Rows from block 3, named by matrix and row number. Each number is 500 + 50 x the weight over its row's rms, rounded and kept within 0 to 999. All counts start at 0. Numbers have three digits each. After the name is the row's rms in percent of the matrix's.
# mid00: scale 1 width-3 conv, dilation 2 (model.blocks.3.mid.0.0.weight, 80x80x3), inputs 40-79, a 3 kernel for each
mid00.0 081:522575532484509518501553587536520494443397491407543600566604507569535455540539515497479452511468485476492466537574577496598499443561462484541482476403567548536541553571509507408458465516516506490432506527435521577494523526494543410539502359421570444521480516535511550613475417526565603527471488496493623430493517450440404565536494527530445453496449477464499472
mid00.1 113:551476471490628371588486471437577528495557545463572498546490456465529505443483487466493538488595464566430500530575454496553495506620469440515517484445561465489525532479483515471506521510503444625414491511511479551460437580469399580515464532484462492470467568496532403613497488554521455579504458551520378513484435569537478475544401572509496513600501416523409541
mid00.2 093:443477477479455562471495565561513470494538500510484532417559500512509529438500430600493483534513453507470493449490446471584538453602482517527401543520471400564478459508564481571499553497516495473520479535468531556471602510429458600463562399479441566476451506492539460479501548523502456504467477548520487497465517593458495468520385529583454473401552547417504599
mid00.3 113:551501456450424502496489557511404461595529524569394556506575445523447464473529459518502486534405525521475589533440544466543401503403539527458549408488469525405470479534454493420507474546529511639464501608544516530598420642514507452524591541464425575540501487574479545500502525443464618415507402451439398537432581494481464603559522437507469532607483553430545472
mid00.4 108:546482459476483499510440497492578455506460549517435537569459535483484477482595492545601483517428484483510527498464476478547482494527408529472506493585499421591508452434487482539474527483495574433559580402457537522480495496515520462575537458489586508474455541507482526519448536488533518513457552440539565447554471474453560467580436536494521582460493523482449528
mid00.5 101:580411647544451501436487496557418613476481567464462534471513504488455489463572475399532525467534526434575403516537465453439410562510478544432521596506580496491415561561513509520514453613533553399483481493608458503521457504468578442444550570497420483540475535457481442516399500380525507485483532430493538528521471556490495441455475478503513496498467562539576489
mid00.6 099:511453473510465443430532493539449496504502509553468522572526577551529619487492520511373549519475502470598434568497478539461379575376545481547554464519452462567480467463514478528557515450605580451510469585553535526546528507536573443458450517496506468492424517531530473595404588484542506465507431492472471511499503515456462504529456489460608500545495477473514456
mid00.7 111:450536502470448523572466493463472525555424589580474467568427507520454497531521440591404553419547490525559520494539449481555452455596456555482495511522462504546536417539532491549448432540558505536457573503472533471521509480432433562498479494504500635420434488496534542448468494462403621496380630493529558466467495553601440538410596521608473460417560526459489551
mid00.8 102:440479380466492534556414526450544450603458544511492436482570456483610460495546524488608421478501449496512415487593475508441546488623411443525505540473533464491583504477576487565438528500563495471517478439564502433525523484576478494467393463637531434507521478526573433583471513500495461552517542494517540471531454606591576484511447572474564477559488466549529426
mid00.9 097:476481529490557512527499493421646485414516520516438509502556541462460461493449440540526508492571478699482526411473573452570495484461494466454493479443583495502532573445465483477468472525395450581456517496465470531428415538526553559545471467498514572537508455513473532512488541502434546463526487516528466512458566447542370436511438557512491504489528521455418537
mid00.10 087:544387464502505517453470435466536568461527440464585513539380512511506536537496564420525518507445558576580513547541526551526508523529506535491563542491483534568470555529506437436461549530541537524410455416490463496545581435530456556544490519559505634488539513539438528609556424519525472470537450549508432515491502518441674505472490511432481530485506466445488484
mid00.11 091:397421499416509509471471503626422421484509452450488546492539525518476588510495401617550547522469469474554446519503526454532440520469481532479462493503543489484584471597510561515477506536442507553467391562450472563428528524524402470439494545503435478495492461472558507449484548469484524556551539457477489448378603478636465469367483566424479519456503488494521510
mid00.12 105:510456436484435562484536517599470489497481461479540549550487526437481620438486567539493517446525543437472513458518468387540470440548509472512463377481578543405517450525417451498524535482484487544503483502608510441497687426449472591466394527564540499506532452454471549497486521472537448504453615437436511537407532539454479471517479466528470488486462516398558550
mid00.13 094:529609455529461441499517417541478497552506522548469538439489482523475491400553482495495422459515458446569432455476469441422548535492529505570454420490566519501507532524507491556483504468568471548442523540542463413574488495489481520551543548499400530421411525478441464434490519466603552479543542472546455541508425549403564448522447504493485523491512512480511504
mid00.14 089:458468474456504467455586505593441540484519512538429530564403552482474450560525498576492435493482454421494495383620448635509452469505467527481493433589521519522462522497468456609473478461515462528503467514522487493463466559513537573462454418461505626478459563482510548575475563502600435574513414583512440533534548532514536465477436516560436541545579395466556473
mid00.15 105:551446464512404562486459480497492488509488501483552434431636471552354505498531519604416555590387427530483549511449465537534531508544485510535513530590444493543487522445491548477580565423409533545510509478543490510471608426506561495525497476476553480528453540541518525499595496488522439491492525487589462508610352473502429544497548452376691496475520576480457488
mid00.16 100:446592504462600474417522491546470548577498474456538490434473572587464489497509529480415509469560499509592562411519487434537478482530486502549431499469495466588489386602555451501554487457583500584499463544454488451492589421478514568514583472483407472501581496490487540477481535482484614469457460494571480425499509493400532516354537597553468486456532463368595518
mid00.17 097:448503530474480489475473530453450502566464495422544549528473544412559561504495535481508493459489521476515461478570549500457524521494546472534497452552506477457567377454587466508581547484524521424583542493514565410536475549484435459489528471523471551449509445547477535435538460439482519528450561545485522549548431585462497465376515589579492486529421500439503553
mid00.18 092:504478569400550459427448529523465530502477490470506578545467540505422490451525468463547438487499495457475520419454461440412528473528508512530521500389448527471470507472535458482590389532479614587462432509457517515565457475541499461529513453485453510444511470474502416527503507543479460543430553535482452529502401457468549416486535474517515487496427465431434524
mid00.19 091:512365608512445486498471596497508498470538430484602490570525566490515432514541471510441511448413454603502448535491534644489497502415574490473501513486430509522473557489610465456514486472607518466450474455550554502493526453514483532368432492452435418517503498474503567418586471361457477512510522479490466508490488552503417431456478517467505482533434549466497455
mid00.20 106:496589461528548532473430490529426501526592539494469424491494441509395561469479458512458530471533546525485463510391509461518550509514485480421508553405566529560478472555460509431506501543464519542539528498509486540485538455547529448478465398537574516450491494505461388460486399570479438502601501482490488514471596417461491481531423508509414559531512482489488531
mid00.21 093:489466516559441461483558416479422511454450550486589431541603438454571429540450532435527466586522464548484539532555486459410453533487508546489479480554498564445417604490464511522442388490495552514590470516475443423611497588451525504504424471475495525446465482392583498534546536638528406506543461542460509463478542420489449489501488530416520548503440446496455469
mid00.22 093:574533498443455510574440476514572540501487485507460560570471504464541503482527398485497516532480444454403517494537549496526461419509458573510514532472577451468527412562498518549524518490533512479497503503523473540403420651459534512410494532476425504468480599449477553448523505488537424575479496524558476479518536502631492499537458511520492530497593463517496557
mid00.23 094:611469521564506506491527465463487434524445507438560517391505512487686462432509486513463472548490559540520511495491461486512509468544464510532413572509493415502484492602496548509485551550486512462499528427466466449597505552393586497412453543437500550501447459559504514478466514450546433510464531443561437525535515528538526472551509446478565518522571442585519408
mid00.24 091:550474496502547452574531465455456529546509514527464512453624382557390556429461403497481551504419501535481509427498470545443494470490526477446525405539437532446504409480457544479510495516524533574522501495488424459524459440467390442515478487464489480493396621537508456551550447547511383462498423509529463501648423536510599433577476442513541478639551457496470468
mid00.25 098:565467486488434540493646436525475504534475476468528577394433659582443360535476418464447518530522413518537501503425459457503444535468491548527489540515391492488508554486466603484409472479490390513633563485502480554501524533474523516498502455558519485439511512451545455453496507464486581523525529431523487434570467486608459523457497571554557525499533481462453539
mid00.26 114:500433550564411484509495491486502535498422498477542489513543393442429699435556491495514445512507596496523491545493491517484587612376639535484439445531509492484550502511522513445512479511518537423476494543482475479583475501566545448478464479556546474421521488504484527515536544470477456578495520519515552495476421611512502551462439483536496441473434534463475516
mid00.27 089:439545489505442530520427457565506506564442496423471464475512501463461502487508592430512528542557538450535467436603492481464495471482449485568479407473436420568522509600515429496489608428456396500516542577421518560444493603504479544518469567478422481509537564408539456458477565395515549430492600499512521433573385499513486479499478575540409471490556448479470447
mid00.28 081:544598551503494527506486482544504515511452483559436535460446421488479475524461510366475551571586502510506485459566354497593460505524571463624516643479499515482515550563439540472496441514470523515428491468468480477501528485621513471406534525468481525472483612497514457526521498482534444482502536512525497397477465488512490381517447488465427451468527583525605469
mid00.29 100:453553496483516534451468486595453477506453507486526547512565505471561502440509463520506475537419473454466452475512453490526503410523443503501466536389459527538405493500467525487502591383447494529479432485526476611400528440490610439516466481522550453477498561442485436520446552472551426470526483503441486503512428458473468506488488514498616560555461499470478442
mid00.30 110:383552487434502502456489470364666467451465555439494499521456490417528577543519550535494463393550562475443541464490495552458515447553536513466510536450480413599458493547474440593538590527444495488509475488448484481431559485487469510494507528541494558521493447506477388587580476473508509505440514511530601488460521574508448604381604483493498515482541467414492537
mid00.31 092:518497512556496467445543440466522535544520452500492487490501531462535538488482510436469603517542474517463538454569471557489482466487456477516539533557419434432494552468513441558442446538505482488536437545540479493500556388523423588505462529489509555465485523521503455446547445471488426480472543526546437532462466509563546423500426593493438530528425506477553511
mid00.32 107:464483546558439472590493425521541441494556453501525457480514447546570411423519523458517521525451576544436598511411587527500499531449521513542564517422511474461521514457523507524487518537441466586485472454554489519465458468517426503523489439535470530444539471546488639416474444624479548440506482446470528552483577407515475470468460478553497489554508472517436571
mid00.33 094:528512543568548474536512514508524491485508475443562444498503507619572590427574517429528516553517379503626477462554406548565407525527505528436503499480551480603426559548489443440439518507521514580472498470537480492460462462650440518495424494498445549528410490465512551490521613560494572465539417491528489490570448471456593541462537542554516531466480478494598471
mid00.34 100:472503436482554446478508422457467445560407583562403408492537478530478523501404563509504479474518451496539461472488443520446502511499500503491375480562501510536535587468422500524411434497501465567425498561479551499503477497471565469478500424492516492439441573464509553481476487474433526423509414465469472520574445499497516446532497455578442546491556434533452449
mid00.35 110:485495483513508454603404581372412621444463630476580491504551529512427545457382496526527444467530516400627498399501499456475532468498431471470469531478530490533485513458520493497389529517470548464471566457470507388532568534419447423598379499479539510499568456539506408547493537462570434544475613487493537589504503502429545459450552518496526461584438493513498495
mid00.36 112:450558436563493405496571487452519493550514494501504473457584488546467512466478553460531603558464450447554473529549466532490567523463586534445460494567483609376639547473476525473571471478634567403431567522489449501568538483534533520475520424534459463483526406529507563429461409572448532448476557470465512555459576398454473521493461489457423573512442516497521463
mid00.37 105:469529505533505473471440476561641461488557504361664486465464497536453467433410623545573426434523517538461515470520457486508455489490490501434492553408502506413512548459521446443587419601542469498469499488510501527517477589437525444532554551526421549482516425466493487477435425503484558494499441519483623441439417553470497479421484456557472463438436484512444564
mid00.38 094:510557515728607406417556499521441521494495413511567394555494498449444485500496484498557541505587478495454511500517510589554421557508459511442528443519461485570461506521459513493552465422625476475514547547457487486537514529547427572461445502536451568460436520528438552550444539490484475521423412545456439514485522495466579426618515468489418545481559425577524455
mid00.39 091:430585452453449540481498477483494456517468503477559499513565526499658419517483527521535544484526561431527470471514500513464489519517472537577418565421508514493434515507435491555572494520570517462483448514484528561368493499544567484529476474590478453497522480462518564497515555484469495608580490522462481624478502490448494467502468521543427592556519436575469429
mid00.40 108:471538483582443501491459550529463451543457459491487545502418458493521463475429528509486465575581415425451630557502470527489495526442493529521519546492458488455641470433471524550428538443652494474509449502463523506491527522468564546471538472434545569441538506537521522389470509434460497477501513445471485519466536483457482568528497502527498473458526436457560426
mid00.41 093:461610476477473498472506452512539452550502509528490561543524435456454412506450427484461461570495512506438583569434425506433432458469565505493430501548490483373554549484608520514518519526530491520568488464583449570461498407462569453470479569551477549406501414499538509498575480594471536438465538468488568551444441531450544423452446464489571498452388529457479444
mid00.42 096:533523551564446482532489529506496483398492541555521513475455455442501471423612425530449478428425448480425466589495511456520488483507428471508541500467494510572482490552470499510450516598470495490560504633497502495506489446497438415524370557515464440512500471471450427614433475489502422547470428598592403488501564519443502450488400594483483465452511514454461570
mid00.43 090:441510439551506512460595658526448577515513564581496595417504497444510571498500498474453511485511539470614534556474523504444441486473572505456479552527562489418463446524488555521521602373465493519633503482542495509575407520525537475520540367462513445558455567590503499476494567481475485488434488548470497474490480516622539462570515500436487441446430590560574461
mid00.44 091:488527529501462497513542461545479538544468554455548520481476477508562542513508489588515395494520477424551471531429499430473524512465492516497466504541458567403562547460472483541536490527611447492481513500490532423529499456482482404564463468480487439508532484521611478446470502538557477416422506561410669518421495511405522596368597490482462483497427441473444526
mid00.45 107:458421512548475491539499478523475493494574539458542481568390527513565456540475497487514454452575489441573505543457477595390563439463530458505407508465415511439524482456594485532464508544530442422554529541548513451557517441602632382617516448499499499501501459516558474528459583426488379618476567522449520513457587465539579462505462501549439559470502550599399606
mid00.46 100:530486497475485563507535450571381536441465463546505451507420598533455494485469476458475493493505499522563523458487517526472562451538468518416497503519413415609495453587452463557420416592494469463548538450502476589551404537634557474473560484467468402606512521479493469464450478505487506549555540451531478447514496497481489463506454499474594452536443553553478500
mid00.47 096:554559475599549401532484504437564427495555547447478432563535450477469483482503429601453523526439502514461603489507444465490496549533471498488481390503508422555422520548493474515428584522472540492578510513525520517475557533439365502511473501495500430474492510468513520503680523492607506414528515482515484453447531505456531459540466431507506483543487544567518516
mid00.48 101:472558500509570433497460526487668482455465511484507442429550441545471434580486525550561421546438505529461463458493422462475494503409475519491462586437564486534473507437428469457545461432487474487535521453521517456545474525438393495485496498472459657452514425495467521469453531530491546460490538531505522569436494508485503518510550494548529519573540520531483492
mid00.49 111:408567478559406474494458457462567403518559511462524434521529528530508468506431554463568591506483459555411566547448519512514452531500529501480535532387401533431425500529467564463430511446543521473554528461499408622463524585543572487473478490506499534527530501524506491519545499533432685500583521503551438504446500511477389497477488486529515474482478515501490489
mid00.50 106:522463642421604359456598529503542495479559519451421612474504558450525505388520525527512460492457555560517499392538498471534514456512488495504488517529458520472469518438562479514526512585435544451504518472549496489544422518531501533446446561495503531431524472560453396554486356632553419445600453422455586539514413515446511464561581445460622449478476460483520494
mid00.51 085:481449487459471537510563443410510516552594478481542500577553533505527467534469608379584425518482521431530352533472507488455457521412509562582484515482499530535417511532432550478497445556479503533495503555550416496477475423524547475477406533475482526448527440547495455440478494535495479443560486519506505466570511503556499539537499536546495549503555480550511467
mid00.52 092:465475499491473456556525527576467511496505464498636521519565478511516541434566431477579577448487443502565522521555536512381554460493474463491549597425477529550536502494538481547500503482550552408560480528553523537545462474608554531488480474503456523591518510506505525521550525483506507521457541486521476428483645521541603475554501487485506479485481484534419445
mid00.53 085:547393526459535487750493584521481484469512643502484557459500472561409516500560495404499521497484474410563410493532478549499423527494444467536521521450570509544515487457469573525506496418496496678477600370489501405446509504454521533492510535535520519529514563557563515462493572489521424485527509475539494488591485515449602510437511483529485496568593548458563549
mid00.54 094:519473583523477584476559406601520477546402506546393433524471461423448544415513629497576522581490483470538509564510527438535453509494505438523567505525591473539517501432506525571530530484492488450447448530460507491472483503418527486467503607552479419470518468504503581430430623589480587421530483541488484507467546489518439575500451488474473621465469572384503443
mid00.55 101:462439630478523470509500466545556519462529481567575378485471500455537457500432544568480509460509476476583408486455475541486483477481527507497492508571499490451473493555478535516452473519471539493580557503483481406544447519591465519583419471535510533455469481598595497409421488528511466468476594447487572538465520536460513480435609387462518499551540414498468497
mid00.56 100:485518560472552411443565453499447500527509539405467509492435494459553441401574515516503475543463445494524478483514566506509544553485477575490546506558528507578471436491453443465459510612531610470446507500450471410533455527615589382513433466465534488440505470598483555457534502508465521450487481546562411462502417538449533474454521478480518540469498507450562522
mid00.57 112:521505511531516457489503503554493471510422537491517477449525444465569441477551477477542476473460490449495511481456478462399697502531515479540499475633475562515458504399547478458526459461525418498611495449507481411528485364598495540511506318606525446562548507427547493498490497554464467498452487554510582511544400534499490505459551533503535448432517545500451496
mid00.58 086:486459524492462479445462472559501545504469507524515429488498491520475442601571520497530467492476599502521543532441514464472454467559481530489511460537393510544478502539562511431546477493523420365400471494480448503492477462538541423436455461424557501575485517517579545512526611513520400490524556469482483571433426470613573574456567460519595478468496490603452482
mid00.59 104:502551485476525417564490518486540512547501463511475599451477532464538469435599503439469527521528505510525497493547464542523463485541490484546498461511511478547451501608445504509479424559462503486564445557511513481467509539452518528469473435540517536472489511485454517554516470589509524468568465493532460524573460516497471503473443510529494466503481449464597439
mid00.60 116:522526477468516444556463474489572525488486530552445501496458507531546548516608479537537400481473580533506576521534471572478597514503456479448642476599451452476579518494508510567477444426535496567520547558485452515510591476428438512558420440480552419443473530499483530358480515500510489509436535457533498428543387577535488456504514487518507490594436554532518554
mid00.61 106:469418503484421433449607410501418410520477504431596435551406518447613460511427521540523548469488453481502471508468470472611462462460438470503483510528533535528414563485428423611544391585524523520489472496465462529522475584467578372553471538478510498514519464480446533491425580564545561407528524466459518516489462523528418514462488477525543496508468584449500455
mid00.62 110:522467504561461417587448449485574458466551499444596405524372593532444503508547491529523478551467485575509560512533505603445514541500445485586467576467517445583488541466483494484524568498449512520446450523538406607426429517486456574472443529481490472496538493507474471520509486474598401499444446579440426642409529499568460491586468483549536483605419469497422521
mid00.63 100:562456540524387466437505495466465614521496572537475485493534433523481445465500483525517541435437532538491499561471438557491480594474473532478454555519459529536476565493440508450612426504611583536375559474514514494554514478503592434459464451566524509480502532527531483425533487548457481502515490555437506576443507573495442515385562489504624461469411600521492520
mid00.64 101:460423508514533472537409510493335623460459519470532481495514507437582547419506448597465490454557504467563550463506540410543504514479469422436481510565454440525501500530504519510539604486455556512468531391479488492580505434522497549500539572468521470551456454528546497619505513531485388533528508488572501509483516476525541401545532502555546448481511479476431502
mid00.65 108:473507492443480560498502523557418515526505497498515419536459519489493515549473534542425539484523500509491523517464514447548455448528509476513490438521507555480441484475484391571489395648500537468485518511494524424578391604523605454412524462521471439543481543439505474527512411495513456474538498505506484489489513555382596494463536418537545416442537471427545563
mid00.66 095:480454557457480433535521445514511452506542498478498447396655443494448491538479559497493479512391530537549468437505485571501521497418538489561532448510604476590477469494478527526482523489539467516486536480582553485508532613500540567597521563533466469472532448534515447532558513563462433393525469557493423488495462480494459421500507507521622500469547564459501467
mid00.67 109:555433521550507444521473484564487491503523461486359547472532504531599443464533538498511616461492499522470518476532442538384561482446596466551558568473492466462565474511461447526452443581450454458551405594572539470424474519402500500494494516535518486569524462553489488539601464579547470542542478492522432513512600476509496470497410542556521479481429468471532504
mid00.68 095:488478551411566471482447506537440528505491521557573519544479589548510547554518562459515495518421593462530382433479516561552541513461633471562557511474473455520496513578423501506502513590428504553438500558483529513435457533549545509531557475579535522443489457587517531468489496498478558448517432521431532490575502477497451482572422569468419483447498436480387522
mid00.69 110:499461524522471511507406525515467500564385519466536421487515451478407593440459560492579446560402557463661398481491489496573456417498526488537474522480520431528456458567405478548473463593467510541486516437517528456552518597440589441476519544519522471500513472431501488526489529512530511456464448583459522596538452531561545517571469502456489600638509430463486519
mid00.70 095:460457479474609466526460517544482570528464507506441582508556570549468441454703469548473515516609468519460517454491521492443559588555471561540539489433588488510470472506598488581540500548483537437509501540506506436502459506549526387551561460542552594570439477510442530526491487533500515585532524522502499552522476538457519517514492498530528509460461474486545498
mid00.71 111:458501510505514555589418510490429518556494482499464475465517508458726445490384612359707450525475501473461522513483499485493494533421474547460509438529527521551583574487463536442563549409500549515433512467474543407485505398495492478588500529492520498625528504475511484545531561455468527439492522482430466524485542479499517494405491546606511483530402623514480499
mid00.72 105:541490527498439496400680525577526519500563515509436532486500435560487543502490468480441500493560471513500540538433581530494521527488435521403548526519437454440541524473595509534482477523433486518508479547504393502461509526312465489571514402544510476513467568423487534420560481421478629406528572512492567479481531520615424435555402531478532541517465534599519518
mid00.73 106:472496458485519450479514465569479519566524544436492474418529463506465486512496485507546542435536491441487459523504460534465588540524467538479471450466508494427568418519414528440519488537467475470527419537479457500485569467465588475439441649492466519474519494496460501484496494502532504473578636354451554525409560450470491498541568418487637458453477500497491457
mid00.74 098:500507446459537494454518412518462573507584497512485540543381590514417636525499403420502522453545509546466471474501499516491453472435464490518487516486420409491442458516422513472418503495501432502488475432472476501510504560505537439510502455443525455454481499481480516512596513521473560588611579423516446548514489563472476423588390467487553514462476508568526479
mid00.75 100:484509488548600377522498645560496417459569443493478479470542471506509588560454502457419510454564523514475561523525426447528466493566410472463452442473526508476473530564478548434461536473522529496504526458496493504450533543594461570424459418459517424431484474466502471514482443620478499537508610402469515465469560493528475505512449419502511608456521477554457493
mid00.76 116:497526514488530389528454546511506499580475536545429550426509568551500504505511469522505510526472572475489583543460543514467523516473480471455636498474473464538483483501533480436564559459473596547427514509530445505566549509460508535474598558375520421493518458562472446586467588473502505486465415577503504560514456508534533461576374472518524438593419483482556524
mid00.77 096:439473602615448489407509516545522457463636390481574432391534471530493466534480553532425543516502553509461599530517496513501560503472483482565546542443532493474461431529524454494488473470451606465463509489563439571507437524431554461525504544439504424533522493560450623455571461547435536556481477471451444529495465504490431506413548580466548431523427575515621437
mid00.78 101:485533529524421499483573375496421665459537523496375607475475607481526509436546519471444567527483534527478482523487454532463490528451533499501516502577475515521534528493512509517455512572376514498501463585403540525448501464560481557484451504494569485567474436550452559380513475571448526557522468531480474544613462539505529492548466563536497527498393571552481465
mid00.79 092:432472574485567478499483511497503525482487584533426442477506488511490404456474562479518471473479531535436476502462429508538446456487514394421448472588474416621517556458481518456549560552534500543442459544475452494501480511507482574453480466543535443473452540498514465441475403442541554425669486459488475580479556493507468552441502500518589455436500448438546436